From a checkpoint of a small self-supervised image encoder: 48750 training examples.
Rows from block 2, named by matrix and row number. Rows with one number belong to one channel. Each number is 50 + 15 x the weight over its row's rms, rounded and kept within 0 to 99. All counts start at 0. After the name is the row's rms in percent of the matrix's.
# convs1: grouped (8 groups) 3x3 conv, stride 2 (model.blocks.2.convs.1.weight, 192x24x3x3), inputs within the group 0-5, a 3x3 kernel for each
# convs2: expand pointwise conv (model.blocks.2.convs.2.weight, 384x192x1x1, transposed), outputs 0-63
convs1.57 092:49 49 55 49 68 74 65 40 49 61 29 31 56 66 45 46 61 52 08 72 74 44 99 80 53 31 19 43 60 53 47 39 41 55 39 43 31 41 34 42 60 50 52 59 58 38 37 34 40 35 38 50 60 54
convs2.57 097:53 36 76 51 62 51 87 47 43 55 29 68 45 65 33 57 47 41 64 51 31 70 37 47 52 22 51 52 58 51 65 48 64 20 49 66 56 47 36 39 26 43 41 50 51 39 58 64 40 52 43 42 36 65 59 54 69 32 42 71 49 60 43 38
convs1.58 099:42 46 59 46 40 43 71 50 41 49 59 47 30 74 37 22 54 67 36 32 35 34 53 53 35 51 53 37 36 60 53 40 52 56 52 55 65 44 41 55 45 45 60 56 65 49 55 76 44 53 44 39 49 42
convs2.58 102:62 42 99 26 47 37 43 48 55 53 78 65 67 46 44 55 99 50 60 64 78 43 43 43 40 63 27 52 34 23 53 47 63 63 56 43 59 71 63 49 58 37 40 79 50 45 37 45 47 64 55 57 41 60 34 76 65 56 58 41 54 60 53 75
convs1.59 091:51 49 73 42 55 70 48 45 63 55 57 44 59 64 50 61 54 54 34 53 73 53 44 35 40 32 50 49 31 47 42 38 54 53 37 58 43 42 43 47 48 55 66 41 60 55 84 50 56 60 37 52 51 43
convs2.59 097:48 82 42 38 48 50 76 29 43 58 30 55 69 47 43 26 39 28 62 54 25 48 56 43 41 57 64 70 28 41 59 31 62 57 52 62 49 50 53 38 53 51 35 71 40 53 40 70 50 82 51 49 30 84 28 79 64 43 32 60 67 41 31 54
convs1.60 095:48 36 37 59 47 45 56 47 42 75 76 36 87 63 29 99 66 22 37 22 33 49 36 23 72 73 28 38 41 41 41 53 54 57 50 59 29 49 62 25 52 46 24 42 64 51 58 51 51 49 43 46 58 61
convs2.60 094:62 41 55 83 40 46 33 70 66 76 86 37 58 77 48 60 27 30 43 50 72 50 46 49 33 56 46 45 31 63 38 63 62 49 51 53 39 46 36 56 39 28 25 60 58 48 52 47 88 28 43 49 66 25 73 40 49 65 57 99 65 77 75 44
convs1.61 105:67 67 92 57 49 51 43 23 30 43 38 29 57 50 55 47 67 53 29 35 71 43 57 27 76 52 36 26 27 20 54 54 63 47 59 54 41 33 31 57 67 51 51 65 52 49 43 27 62 71 45 53 63 58
convs2.61 101:41 47 62 53 29 46 35 19 38 44 56 68 56 51 41 82 35 50 57 55 47 73 24 69 36 40 34 35 40 65 63 30 70 36 50 75 56 43 64 46 55 47 66 41 40 45 40 50 43 45 53 54 48 83 52 57 60 52 61 18 44 45 23 29
convs1.62 094:45 51 42 58 59 35 53 56 43 43 24 48 29 30 54 59 35 40 50 62 48 59 82 31 38 22 02 56 60 57 44 41 39 43 56 63 42 36 53 39 38 64 37 41 60 53 47 48 50 22 57 39 31 59
convs2.62 096:54 27 40 35 57 60 63 44 53 49 40 53 69 66 53 59 43 39 67 44 42 50 54 45 65 93 32 37 34 50 44 64 77 61 71 58 85 41 76 76 57 46 47 47 33 71 29 36 16 46 57 50 50 58 43 60 64 33 24 45 82 52 68 46
convs1.63 114:52 57 64 36 41 46 55 59 57 36 46 58 45 67 44 41 36 28 30 28 40 48 53 57 53 60 72 51 48 47 60 61 49 49 38 44 18 20 35 86 93 71 55 31 40 25 43 27 71 71 58 29 38 58
convs2.63 119:56 36 76 48 27 49 73 57 31 35 59 81 49 41 68 61 31 45 33 24 60 76 62 46 76 73 78 23 37 39 57 60 86 54 43 66 46 42 69 67 53 56 46 43 34 89 45 38 52 51 65 67 40 38 28 61 68 71 55 38 51 59 39 48
convs1.64 092:54 61 36 51 60 48 39 67 37 67 76 48 88 72 60 53 50 38 47 29 16 55 51 14 76 82 26 44 48 71 50 41 35 67 64 44 46 58 60 42 48 59 61 46 37 43 32 52 43 35 64 64 54 39
convs2.64 090:64 40 44 54 65 56 38 53 45 50 63 52 25 45 53 40 59 50 41 42 63 47 43 50 57 46 18 52 66 40 43 57 36 49 64 50 58 45 52 43 56 39 25 68 32 84 61 56 30 47 39 55 56 35 26 58 43 54 54 64 39 70 31 32
convs1.65 093:37 51 47 44 53 54 54 55 46 37 48 50 42 44 59 40 47 68 42 83 76 53 54 54 29 27 34 45 50 41 45 56 67 53 50 61 47 39 58 50 45 64 34 47 59 58 37 68 46 28 40 59 53 58
convs2.65 100:54 58 51 37 53 39 66 56 40 40 53 65 28 41 53 48 51 42 75 20 48 49 49 46 51 99 57 41 58 56 29 58 68 50 39 27 55 50 32 53 83 58 42 13 14 65 25 25 38 58 52 59 43 91 60 67 47 56 40 54 55 62 18 54
convs1.66 095:53 36 37 62 56 41 56 47 45 23 29 50 46 27 49 53 61 71 56 62 59 56 62 45 35 42 18 56 47 61 55 45 45 63 57 49 44 48 51 38 37 45 47 67 55 66 40 46 40 42 54 38 53 57
convs2.66 096:67 43 63 24 64 54 63 40 63 31 60 56 97 59 34 38 43 41 51 56 66 56 48 61 43 48 57 61 67 43 63 50 47 37 73 70 65 24 56 32 39 30 42 65 67 43 46 58 43 27 35 24 38 37 61 21 59 38 81 75 66 46 42 54
convs1.67 088:37 69 50 66 55 65 54 50 36 66 20 59 43 19 37 38 35 50 56 80 37 30 43 10 52 61 54 32 41 37 50 50 44 65 63 63 53 50 51 56 41 39 64 51 57 42 32 27 37 47 31 60 87 67
convs2.67 100:58 33 85 52 51 41 41 60 51 48 63 64 44 60 14 47 67 47 70 36 40 59 43 71 79 65 36 63 36 53 51 48 18 27 26 61 62 48 55 48 50 62 22 41 58 47 50 57 65 42 89 49 47 60 40 61 37 54 47 52 43 16 56 76
convs1.68 104:69 47 38 45 51 43 56 43 49 42 43 34 26 52 60 18 42 74 39 37 37 35 55 51 58 51 55 36 36 45 39 42 50 46 55 45 31 37 67 40 51 47 51 40 50 61 66 71 48 48 58 23 41 40
convs2.68 100:43 77 68 36 66 52 51 30 37 25 14 52 58 56 39 79 41 65 84 47 22 65 52 80 48 31 69 68 38 62 83 47 57 52 65 32 47 58 40 27 43 73 68 39 41 41 54 50 51 60 63 53 62 77 79 66 55 69 51 45 49 74 37 34
convs1.69 092:60 30 42 40 34 62 54 58 55 48 45 34 39 26 58 21 16 54 51 48 69 38 31 91 36 31 75 58 57 40 59 47 44 59 57 39 50 55 49 57 39 39 45 47 52 47 49 44 49 52 26 61 55 47
convs2.69 101:21 53 75 48 40 19 58 28 45 28 46 71 36 64 25 41 75 66 33 59 61 51 53 70 56 30 52 63 57 66 46 53 54 47 40 37 40 61 37 55 69 59 37 40 84 18 46 52 62 54 54 55 49 53 37 28 40 57 65 57 86 48 36 70
convs1.70 101:59 54 51 61 53 39 61 58 56 50 61 56 47 48 67 33 63 46 33 55 41 58 75 33 39 65 66 53 56 40 48 71 44 35 43 51 73 33 30 49 50 53 59 44 46 35 72 58 27 61 71 47 33 52
convs2.70 088:53 55 67 70 45 38 79 44 56 70 55 31 35 83 32 45 24 19 41 60 59 65 53 46 52 64 36 39 47 58 71 51 47 49 46 29 57 45 50 64 66 26 71 54 56 48 42 70 56 67 45 52 70 73 51 27 64 52 24 46 47 38 50 37
convs1.71 110:44 44 50 34 46 46 46 54 37 49 67 49 16 43 45 07 34 77 49 31 33 44 30 32 45 63 79 50 63 59 45 50 47 49 53 51 49 53 57 55 45 61 44 36 43 56 38 55 42 42 73 26 21 49
convs2.71 102:47 48 76 45 43 33 61 32 52 55 57 32 43 40 65 30 40 44 32 62 42 21 53 52 27 54 36 31 40 54 77 44 41 63 42 49 53 39 55 48 54 27 39 39 55 41 37 55 42 43 77 58 62 52 19 52 72 44 44 48 79 42 47 35
convs1.72 102:44 58 55 44 60 49 58 47 73 42 57 49 42 51 50 43 50 55 52 52 51 52 49 55 53 39 35 62 32 31 92 49 31 83 58 28 54 52 46 29 66 63 28 32 58 57 54 65 67 45 53 50 57 49
convs2.72 106:61 60 51 64 49 30 75 59 65 53 31 28 52 68 46 24 59 72 64 64 65 26 51 49 43 51 19 48 57 50 51 70 37 67 74 47 56 16 75 49 31 49 48 68 47 42 51 54 35 21 51 50 38 62 40 53 34 42 51 58 55 45 56 21
convs1.73 096:32 44 50 41 40 47 55 54 48 48 48 57 44 49 58 55 46 51 43 54 43 59 54 45 29 50 38 65 48 06 57 61 48 34 68 64 41 47 63 45 28 56 72 40 45 49 63 51 38 43 61 40 54 53
convs2.73 096:44 75 51 25 56 59 76 55 29 58 26 34 41 60 37 50 69 61 57 67 59 31 64 76 46 99 52 48 31 66 42 65 53 52 58 48 65 22 55 27 48 44 35 48 68 65 45 74 41 63 16 74 60 72 49 14 37 59 27 31 40 34 55 44
convs1.74 105:50 46 48 51 81 31 48 44 24 39 51 42 47 50 54 48 48 33 58 33 50 61 35 35 76 64 84 52 52 59 74 52 05 40 35 31 55 58 58 49 65 41 49 47 18 48 57 46 44 73 40 59 44 31
convs2.74 106:60 39 58 38 53 40 68 27 20 57 51 48 48 70 45 63 50 48 36 67 58 32 46 71 57 31 57 69 59 82 82 54 77 31 65 38 72 58 79 82 32 56 51 33 70 01 28 33 80 41 35 53 54 51 42 54 48 46 53 89 55 49 72 40
convs1.75 098:50 37 45 49 42 59 47 63 55 33 44 36 43 49 52 61 66 61 65 53 63 54 70 68 35 27 33 60 85 62 62 55 45 40 45 42 33 33 49 59 60 64 61 53 45 45 61 67 67 69 43 53 45 31
convs2.75 099:99 60 49 53 47 44 45 64 47 56 73 26 47 48 29 55 51 35 55 55 45 37 48 50 38 43 67 50 81 48 41 17 49 55 43 43 67 32 45 42 13 36 54 43 35 63 59 27 58 59 20 78 47 34 54 57 50 15 39 63 83 53 37 53
convs1.76 103:50 33 71 67 33 54 62 42 46 45 42 55 54 32 47 57 71 57 42 74 73 52 51 59 45 52 56 36 68 71 43 65 44 34 52 47 57 37 29 71 41 46 45 57 46 77 49 59 71 54 40 68 52 36
convs2.76 115:53 68 71 52 52 66 47 97 55 52 80 36 60 47 34 53 70 43 51 50 34 57 58 47 62 62 05 79 58 53 75 73 58 39 34 33 49 70 55 85 85 55 72 41 38 77 30 45 55 52 53 36 25 65 31 58 52 85 47 52 38 53 37 26
convs1.77 098:47 42 49 65 53 49 43 58 39 39 45 55 66 53 56 67 56 52 58 41 30 31 40 61 33 50 58 23 39 43 53 57 48 90 68 55 56 58 55 48 46 57 30 40 50 37 54 49 42 59 56 77 68 41
convs2.77 103:62 49 48 67 69 33 17 33 78 57 55 78 51 62 31 29 49 57 39 59 44 42 57 37 62 09 48 38 20 51 25 35 49 59 36 38 49 40 47 43 36 51 52 47 47 43 50 37 58 42 57 23 29 42 91 39 56 53 48 65 46 43 43 63
convs1.78 108:71 56 48 61 63 34 45 54 42 55 57 55 54 48 40 57 37 48 61 70 49 62 55 51 45 50 53 23 31 32 42 52 67 80 78 47 49 41 42 31 39 61 49 57 66 46 27 50 67 50 54 66 60 48
convs2.78 103:45 39 40 57 37 99 48 54 74 41 66 63 61 37 57 46 38 50 42 57 58 04 35 39 46 62 40 34 54 27 56 79 40 51 65 59 20 27 49 57 81 47 36 69 44 63 33 47 34 70 60 48 53 76 32 77 56 52 65 43 57 35 37 35
convs1.79 097:46 50 29 64 47 36 62 74 53 49 34 51 57 53 49 67 62 75 68 71 62 52 49 55 52 25 35 38 52 38 50 27 52 44 64 50 39 31 56 47 48 62 58 42 48 37 53 51 49 38 39 51 68 67
convs2.79 100:64 32 49 58 58 59 64 55 57 33 44 27 66 49 37 56 45 76 48 63 40 63 46 48 65 69 60 57 42 00 61 53 37 66 44 49 58 70 56 42 95 76 77 64 25 68 52 43 46 31 38 46 47 36 66 46 43 54 46 61 62 43 62 57
convs1.80 089:59 60 42 63 57 44 28 41 43 45 46 33 49 48 53 45 57 38 44 52 70 66 43 50 52 60 50 61 41 52 48 49 43 53 40 63 54 64 39 60 55 47 51 52 59 36 18 40 50 46 41 61 60 47
convs2.80 099:65 51 59 51 39 24 28 15 75 39 42 70 75 36 41 73 49 35 61 37 40 59 61 51 54 10 53 48 46 52 47 42 35 49 45 67 51 60 42 32 68 64 61 44 66 13 60 44 51 61 34 43 48 57 41 47 43 79 50 58 29 40 47 47
convs1.81 096:51 36 55 35 43 46 38 66 57 41 42 64 25 36 49 65 44 54 54 35 45 40 40 46 33 53 46 61 48 28 62 66 58 68 61 52 44 48 60 58 50 45 53 49 75 71 63 25 99 61 32 78 71 47
convs2.81 106:43 69 56 48 72 37 63 31 40 50 73 56 49 56 31 59 51 53 59 39 49 39 59 40 30 22 72 72 82 77 45 50 56 53 71 39 51 59 46 69 47 51 41 57 44 24 55 42 43 50 54 40 58 30 44 39 48 83 38 28 46 66 77 38
convs1.82 097:70 62 62 50 55 40 53 36 37 65 60 56 44 63 59 45 42 50 55 41 65 46 29 55 53 70 70 65 67 68 52 21 18 39 40 32 44 43 35 87 70 56 52 37 42 59 72 81 44 55 78 34 39 39
convs2.82 097:57 25 47 51 36 08 47 21 48 48 71 81 44 56 69 40 54 39 59 52 37 53 67 52 42 41 46 44 39 51 51 63 68 57 24 61 48 64 58 57 05 41 27 46 37 60 57 28 47 63 60 61 52 57 54 64 21 40 40 37 53 60 38 40
convs1.83 110:40 41 54 50 42 43 60 67 54 50 39 38 61 46 43 60 61 48 41 49 48 43 48 54 48 45 64 37 89 66 60 40 41 33 40 33 63 44 38 43 52 45 57 53 55 49 57 84 43 45 55 40 57 28
convs2.83 123:51 36 63 62 67 64 79 71 23 63 85 48 50 50 33 24 51 48 58 83 53 27 46 50 46 58 55 67 41 48 49 69 61 48 46 66 68 28 33 54 23 65 51 49 44 71 53 47 45 51 35 34 52 45 42 59 59 57 58 48 47 69 44 22
convs1.84 085:55 46 50 54 54 63 58 72 28 49 64 49 69 64 43 65 45 35 49 56 55 41 38 48 36 54 57 52 99 73 89 88 64 67 52 16 41 35 46 51 51 45 50 38 56 54 69 62 70 54 42 68 48 44
convs2.84 111:53 42 51 70 39 36 46 33 42 45 48 55 52 35 55 51 28 68 42 71 32 67 36 41 75 29 62 39 35 49 59 41 42 65 55 46 37 55 58 44 88 45 71 65 51 12 40 58 48 36 45 54 34 49 39 65 42 45 52 51 65 45 39 36
convs1.85 122:52 46 52 59 53 31 49 52 47 57 57 54 51 42 28 48 43 56 35 51 45 53 55 45 51 61 38 51 45 45 53 63 70 43 51 45 55 56 54 46 55 52 59 53 24 45 41 44 63 43 33 51 78 97
convs2.85 114:45 41 52 44 57 64 87 45 52 27 66 80 47 25 67 74 62 57 63 64 34 22 48 52 27 68 76 56 90 72 41 56 47 34 40 43 37 21 30 58 70 44 59 57 33 23 53 28 55 71 23 71 45 49 56 47 51 44 37 28 45 57 48 22
convs1.86 100:55 35 43 60 53 51 60 59 45 49 47 33 59 49 43 55 37 49 21 51 64 17 53 68 42 61 65 32 58 66 36 31 71 50 40 66 59 39 43 59 42 42 38 42 52 51 31 61 44 25 66 58 46 54
convs2.86 096:73 35 68 56 22 45 62 54 33 48 69 54 51 43 62 75 50 35 50 47 47 41 37 78 51 70 53 24 28 67 18 43 40 38 40 59 52 27 31 38 42 72 34 37 60 72 97 56 31 58 56 73 42 53 36 36 61 56 63 32 43 51 69 67
convs1.87 103:57 51 42 48 42 61 39 47 52 42 58 47 42 54 44 47 44 61 55 68 53 50 57 54 49 23 55 34 38 52 32 30 36 97 71 51 53 47 39 50 50 38 44 47 62 62 57 50 70 67 57 22 38 42
convs2.87 102:48 59 53 32 79 71 37 51 55 27 51 38 61 77 35 42 66 43 61 66 54 26 49 59 46 63 58 64 65 80 51 74 71 33 51 44 51 72 48 34 59 51 45 54 64 62 56 42 52 59 42 47 41 59 67 32 57 58 39 25 40 36 35 20
convs1.88 107:45 49 50 50 49 54 48 46 55 47 51 44 59 41 39 52 54 54 50 45 50 45 55 55 38 61 51 40 60 66 28 78 39 47 63 39 51 54 58 65 38 45 49 43 54 49 61 57 44 39 50 35 57 63
convs2.88 095:71 66 51 49 41 71 99 37 33 42 36 55 63 40 65 45 43 47 63 76 55 24 55 34 57 99 59 68 43 48 45 62 26 65 52 50 46 57 45 59 23 41 51 52 45 61 71 71 34 86 34 52 42 57 36 63 62 62 29 24 53 30 47 42
convs1.89 095:50 47 54 23 35 57 52 45 41 36 43 55 34 34 71 59 53 65 66 56 38 79 56 31 56 38 42 26 60 59 52 70 54 83 66 27 41 34 62 34 45 58 55 57 64 48 65 39 37 68 48 40 56 47
convs2.89 096:41 34 45 47 61 27 43 45 36 42 50 49 65 63 64 53 58 61 62 36 40 36 48 49 53 43 69 34 35 69 55 58 45 53 42 54 83 73 26 42 67 58 29 59 58 35 99 52 42 35 27 40 65 59 42 50 57 40 34 43 46 58 44 56
convs1.90 100:39 42 61 51 68 79 41 59 42 57 49 49 31 70 54 51 52 28 40 59 49 40 37 51 46 70 50 41 29 42 37 18 56 53 63 72 61 54 65 53 37 51 42 46 49 38 45 52 53 62 52 68 50 65
convs2.90 101:54 71 15 44 35 23 42 59 40 56 47 34 37 44 42 53 44 57 60 63 83 53 55 58 35 63 95 49 40 55 27 27 76 45 67 40 52 38 46 80 56 24 37 49 61 47 36 62 46 33 60 78 53 68 72 67 52 38 48 47 60 47 34 27
convs1.91 107:41 72 58 45 54 49 46 36 60 46 64 56 51 64 33 42 56 40 66 40 42 59 37 32 50 47 58 48 50 25 52 42 32 53 46 38 45 54 50 58 56 47 55 56 53 45 45 19 52 52 18 50 52 47
convs2.91 091:47 57 61 55 45 52 34 48 61 62 79 91 27 56 69 59 42 40 91 56 62 14 19 66 51 51 34 14 43 49 51 51 47 41 40 60 52 44 44 36 43 47 35 57 63 26 39 47 65 54 57 82 52 50 48 46 57 64 51 34 32 35 71 39
convs1.92 090:45 57 44 56 60 73 37 54 60 41 46 41 58 48 58 50 46 49 35 66 61 33 45 72 52 50 67 27 23 51 21 43 44 22 41 40 57 58 60 46 44 70 60 56 62 35 50 50 54 57 33 33 65 58
convs2.92 116:65 58 44 50 47 45 42 28 56 59 25 51 52 43 45 40 30 53 46 40 73 83 32 51 63 25 52 42 21 32 59 34 55 34 47 38 51 84 25 45 80 40 73 39 59 43 40 51 72 46 45 50 29 49 49 48 58 71 51 48 45 47 45 10
convs1.93 100:46 51 44 68 62 55 53 48 54 42 46 34 46 55 55 42 50 59 55 41 43 45 48 52 65 53 50 99 99 68 81 84 35 35 30 32 44 50 51 46 49 52 59 65 45 43 49 40 63 57 40 51 54 49
convs2.93 104:87 43 60 74 20 55 51 41 36 41 45 73 55 70 56 70 41 68 43 38 33 13 72 46 37 62 43 46 69 46 67 60 64 62 48 51 16 36 56 65 06 51 34 61 54 60 74 68 20 39 44 49 49 60 58 69 57 43 40 09 46 45 44 47
convs1.94 096:57 62 54 28 61 56 34 36 52 58 58 59 58 38 56 40 32 50 40 35 51 75 47 66 37 30 57 51 12 25 82 73 34 69 52 59 51 49 79 55 47 46 44 18 48 36 44 30 64 61 30 44 57 80
convs2.94 102:23 70 50 58 55 65 58 60 51 25 37 40 48 60 31 64 60 57 58 61 57 27 41 59 66 71 52 58 30 56 24 27 59 84 73 50 48 40 44 36 51 44 37 56 52 60 54 73 62 55 76 63 61 40 53 35 57 51 36 40 58 65 79 40
convs1.95 109:50 56 21 69 60 46 44 24 49 54 42 47 52 45 51 46 51 48 47 45 38 51 40 35 55 37 38 43 56 53 45 49 44 47 81 48 46 61 70 44 48 51 47 40 60 59 46 48 59 44 60 57 48 63
convs2.95 116:51 37 35 37 53 29 65 20 36 57 34 69 46 43 42 37 56 39 21 51 38 46 55 43 62 14 81 58 62 72 39 47 34 33 56 37 39 54 47 65 51 42 28 43 57 21 30 34 69 75 41 57 60 56 48 55 40 61 66 37 55 61 55 65
convs1.96 100:51 42 28 65 37 30 52 52 48 40 60 44 34 63 64 37 43 67 47 24 58 41 40 52 55 60 63 57 64 47 22 38 49 49 27 35 81 17 57 51 28 39 67 58 54 24 18 62 48 35 39 73 34 49
convs2.96 094:52 63 50 37 33 61 37 40 67 44 28 50 41 36 55 77 37 48 50 31 24 59 37 74 29 37 44 56 43 15 50 45 33 31 33 42 53 41 15 46 48 71 48 50 56 62 68 77 40 38 48 52 39 54 46 69 39 24 42 61 17 73 71 14
convs1.97 095:36 49 39 43 55 25 26 48 79 49 38 53 56 63 62 63 31 56 62 55 50 63 42 36 61 58 59 05 82 26 19 99 25 22 78 39 49 52 51 44 20 62 44 50 76 58 61 42 43 75 49 31 64 37
convs2.97 102:49 64 58 46 70 33 59 38 29 58 62 68 43 49 58 56 59 53 55 57 31 60 56 52 52 41 56 82 57 40 32 76 64 60 41 42 35 36 74 66 37 84 20 41 47 38 23 46 45 90 48 59 56 52 79 50 70 45 31 12 37 71 34 40
convs1.98 103:53 47 59 48 60 44 59 58 49 37 50 33 54 50 41 57 52 37 52 52 49 50 58 51 44 45 55 52 32 60 46 19 83 55 25 61 68 81 28 83 85 21 86 70 32 48 31 46 59 40 43 62 54 44
convs2.98 100:38 25 37 56 51 54 40 43 53 39 37 32 59 54 39 47 44 80 44 57 45 75 12 83 54 65 46 62 41 45 56 25 43 39 29 67 66 56 63 54 58 60 42 37 28 78 95 48 50 77 25 49 30 26 31 40 54 46 28 43 78 60 47 73
convs1.99 102:67 77 77 94 69 47 80 41 20 51 53 45 48 46 43 53 41 55 60 62 29 51 48 41 38 57 46 27 38 48 00 49 58 25 77 78 60 70 56 79 48 37 63 17 37 58 34 28 46 38 40 25 50 73
convs2.99 094:39 71 41 41 46 29 60 24 70 49 36 52 70 62 52 77 42 55 29 64 49 58 22 54 37 08 58 41 40 80 61 28 71 37 27 73 45 57 54 54 58 48 52 29 49 49 82 52 54 54 57 55 38 55 48 71 28 71 47 40 54 62 43 39
convs1.100 089:07 31 42 46 49 51 45 51 44 46 47 54 59 47 52 42 58 51 42 56 49 46 39 50 52 50 49 68 54 27 63 37 29 54 64 49 44 90 86 56 98 77 33 32 39 53 50 26 46 58 26 44 45 39
convs2.100 099:49 60 61 54 43 73 47 76 39 44 38 55 80 41 55 66 54 49 44 40 59 58 19 66 45 78 35 81 60 43 49 37 66 40 65 76 34 49 67 30 49 68 43 39 34 78 74 72 34 44 44 43 51 44 39 23 61 20 51 42 63 53 47 50
convs1.101 096:41 34 61 46 60 58 39 62 57 51 51 61 46 49 74 30 49 39 34 34 52 61 42 45 58 52 51 50 35 45 54 93 57 52 56 53 48 43 53 31 43 66 52 40 53 74 69 76 62 41 69 61 49 63
convs2.101 097:54 65 51 55 65 30 38 40 39 50 47 39 51 27 45 35 57 59 76 45 45 60 54 50 29 30 51 67 64 54 45 87 46 43 85 55 47 52 53 61 49 28 36 65 27 42 38 48 06 57 67 51 32 65 50 61 64 40 27 82 57 36 63 38
convs1.102 102:66 30 46 80 44 19 99 62 48 52 53 65 55 57 53 35 38 44 55 50 50 41 52 47 66 43 57 32 34 59 25 44 15 60 50 45 42 58 37 21 73 65 26 58 65 59 37 49 20 43 44 50 67 46
convs2.102 102:54 62 57 49 38 39 69 58 40 27 34 70 50 51 35 68 71 46 52 34 59 64 54 38 58 36 38 35 48 72 57 78 74 22 69 38 37 50 76 39 53 55 79 16 46 29 37 71 62 36 39 50 43 71 27 37 54 48 56 46 51 26 42 39
convs1.103 112:45 44 44 58 50 31 36 51 50 40 46 55 54 56 57 57 68 57 59 49 54 56 62 51 30 35 51 77 56 56 74 81 71 14 15 21 43 50 39 32 41 37 77 54 28 39 46 33 30 40 41 29 37 36
convs2.103 099:28 41 46 47 58 51 41 49 48 34 44 43 46 97 54 39 35 37 34 61 47 59 27 78 59 43 26 67 65 37 35 43 49 52 37 48 63 60 31 77 70 73 51 43 33 34 68 58 37 36 66 44 30 52 51 43 39 53 29 54 43 54 45 49
convs1.104 093:23 60 63 33 67 73 30 44 70 53 46 45 56 33 41 59 57 34 66 61 42 54 57 68 48 27 54 30 75 81 26 62 77 30 44 47 46 31 56 45 32 47 55 76 53 39 60 80 60 52 75 51 38 51
convs2.104 094:42 65 51 19 40 54 59 41 24 46 51 44 31 49 51 37 40 39 56 51 33 43 73 14 38 16 42 41 66 77 54 77 53 48 56 44 53 51 52 39 43 58 52 38 29 47 43 38 57 85 24 64 58 64 38 71 62 56 56 47 58 57 51 40
convs1.105 105:99 99 71 76 74 50 27 24 28 39 48 69 48 58 53 51 44 44 64 57 55 59 51 34 44 48 51 47 72 59 58 45 37 48 17 42 61 42 40 65 64 49 52 43 52 53 42 43 52 40 49 57 49 51
convs2.105 101:44 48 51 24 33 83 49 76 47 18 39 63 15 51 63 43 68 46 39 54 54 43 36 22 29 50 47 48 47 19 69 51 66 65 27 60 39 74 53 85 58 37 59 41 51 51 68 27 61 41 51 46 30 45 42 50 40 73 24 44 63 47 39 38
convs1.106 101:57 35 74 48 47 68 54 49 50 54 46 58 40 51 55 41 54 52 42 46 62 39 34 61 45 47 42 75 76 41 65 67 14 50 62 46 34 64 92 50 47 78 44 20 31 45 54 45 55 54 46 62 49 54
convs2.106 098:42 45 42 39 56 50 36 28 43 47 39 46 59 12 47 38 38 56 50 54 48 54 10 60 56 41 55 54 54 40 42 62 54 35 30 25 13 66 71 67 94 60 72 31 63 23 87 43 31 62 43 52 24 53 38 40 71 53 22 37 81 44 41 32
convs1.107 097:54 57 73 64 73 66 58 59 55 53 34 42 48 29 44 29 48 49 55 48 50 50 66 56 54 56 46 73 84 71 86 83 57 70 44 49 52 53 54 44 50 48 47 40 45 73 96 87 91 87 61 80 44 28
convs2.107 100:69 49 54 63 40 31 41 18 71 39 55 56 51 56 43 57 20 56 38 57 15 53 90 52 40 19 43 40 44 48 45 78 47 68 47 50 51 35 43 48 65 56 57 33 49 16 31 47 51 53 53 79 99 64 54 39 31 54 38 67 40 54 63 61
convs1.108 108:48 50 16 74 53 00 88 95 36 53 40 43 55 37 49 60 32 45 51 67 43 55 44 53 47 56 34 30 65 51 28 56 35 00 74 43 52 54 49 57 30 61 87 53 64 31 42 30 40 43 60 33 59 49
convs2.108 107:44 57 40 49 35 71 51 50 46 50 47 34 30 69 50 45 93 52 41 54 56 46 31 56 62 76 96 68 47 76 58 48 34 57 60 62 42 39 50 47 54 43 59 42 43 69 57 44 52 52 51 33 58 46 52 34 73 48 51 49 41 54 82 66
convs1.109 102:43 62 33 70 73 50 68 38 32 40 37 45 43 45 52 57 52 47 66 65 58 62 53 58 56 56 46 70 76 38 71 90 16 46 50 00 43 52 60 29 48 69 59 75 67 51 53 36 59 51 51 55 49 48
convs2.109 111:71 63 41 29 59 68 52 69 39 50 33 35 40 37 70 38 11 46 53 37 48 29 55 44 25 87 55 39 33 45 38 76 50 59 25 61 12 42 50 49 48 74 59 55 49 75 45 43 54 24 37 41 57 58 63 35 37 49 33 12 64 49 34 53
convs1.110 091:14 35 46 14 46 41 43 75 69 42 24 41 42 42 47 48 38 38 42 43 54 60 49 43 50 56 45 23 39 37 26 36 51 38 68 63 33 33 62 46 24 66 51 48 64 55 59 43 83 81 43 70 56 57
convs2.110 101:54 24 53 88 57 40 71 33 53 60 49 35 62 41 60 45 81 52 59 45 37 58 98 59 59 57 54 34 27 51 27 68 33 22 75 55 35 47 30 47 39 71 78 54 46 63 26 60 61 69 53 70 58 42 45 51 80 67 57 30 49 39 51 44
convs1.111 092:75 82 63 67 62 44 57 51 51 41 51 55 37 43 42 40 40 53 46 50 52 47 41 59 39 50 37 46 44 86 71 83 74 68 73 45 63 65 70 50 45 55 31 43 31 39 35 44 22 34 48 32 58 79
convs2.111 109:55 52 58 63 48 25 40 16 29 58 58 50 47 60 55 64 41 44 54 64 60 50 36 59 75 00 49 55 46 31 41 38 49 49 38 56 28 55 63 63 54 61 55 44 41 00 56 61 41 58 48 48 43 50 41 43 46 44 48 17 54 46 35 65
convs1.112 113:94 47 54 65 24 47 61 28 53 55 61 59 49 37 69 56 49 53 46 48 32 50 46 55 45 44 61 56 57 90 45 49 45 44 54 56 40 44 48 34 50 58 54 52 32 33 25 15 39 57 38 46 53 53
convs2.112 096:42 78 61 66 59 27 34 71 87 32 65 25 27 49 41 67 72 42 50 74 56 54 35 62 59 39 42 46 50 48 72 50 36 46 54 79 54 51 22 65 75 49 64 55 39 55 29 58 58 20 35 84 58 57 46 48 56 48 54 52 22 46 43 64
convs1.113 107:26 39 29 66 99 58 35 49 16 56 56 49 61 49 39 43 60 51 50 48 52 59 69 42 48 43 52 43 09 15 13 59 84 52 69 58 38 49 67 49 39 41 46 62 56 37 37 52 67 58 59 40 38 41
convs2.113 111:47 35 42 34 50 58 50 88 44 66 36 58 26 40 45 40 66 37 70 44 72 31 63 38 37 60 77 63 41 44 66 64 50 66 39 31 52 65 49 83 56 65 53 39 46 63 47 43 51 74 36 70 47 58 52 44 59 72 22 60 49 51 46 54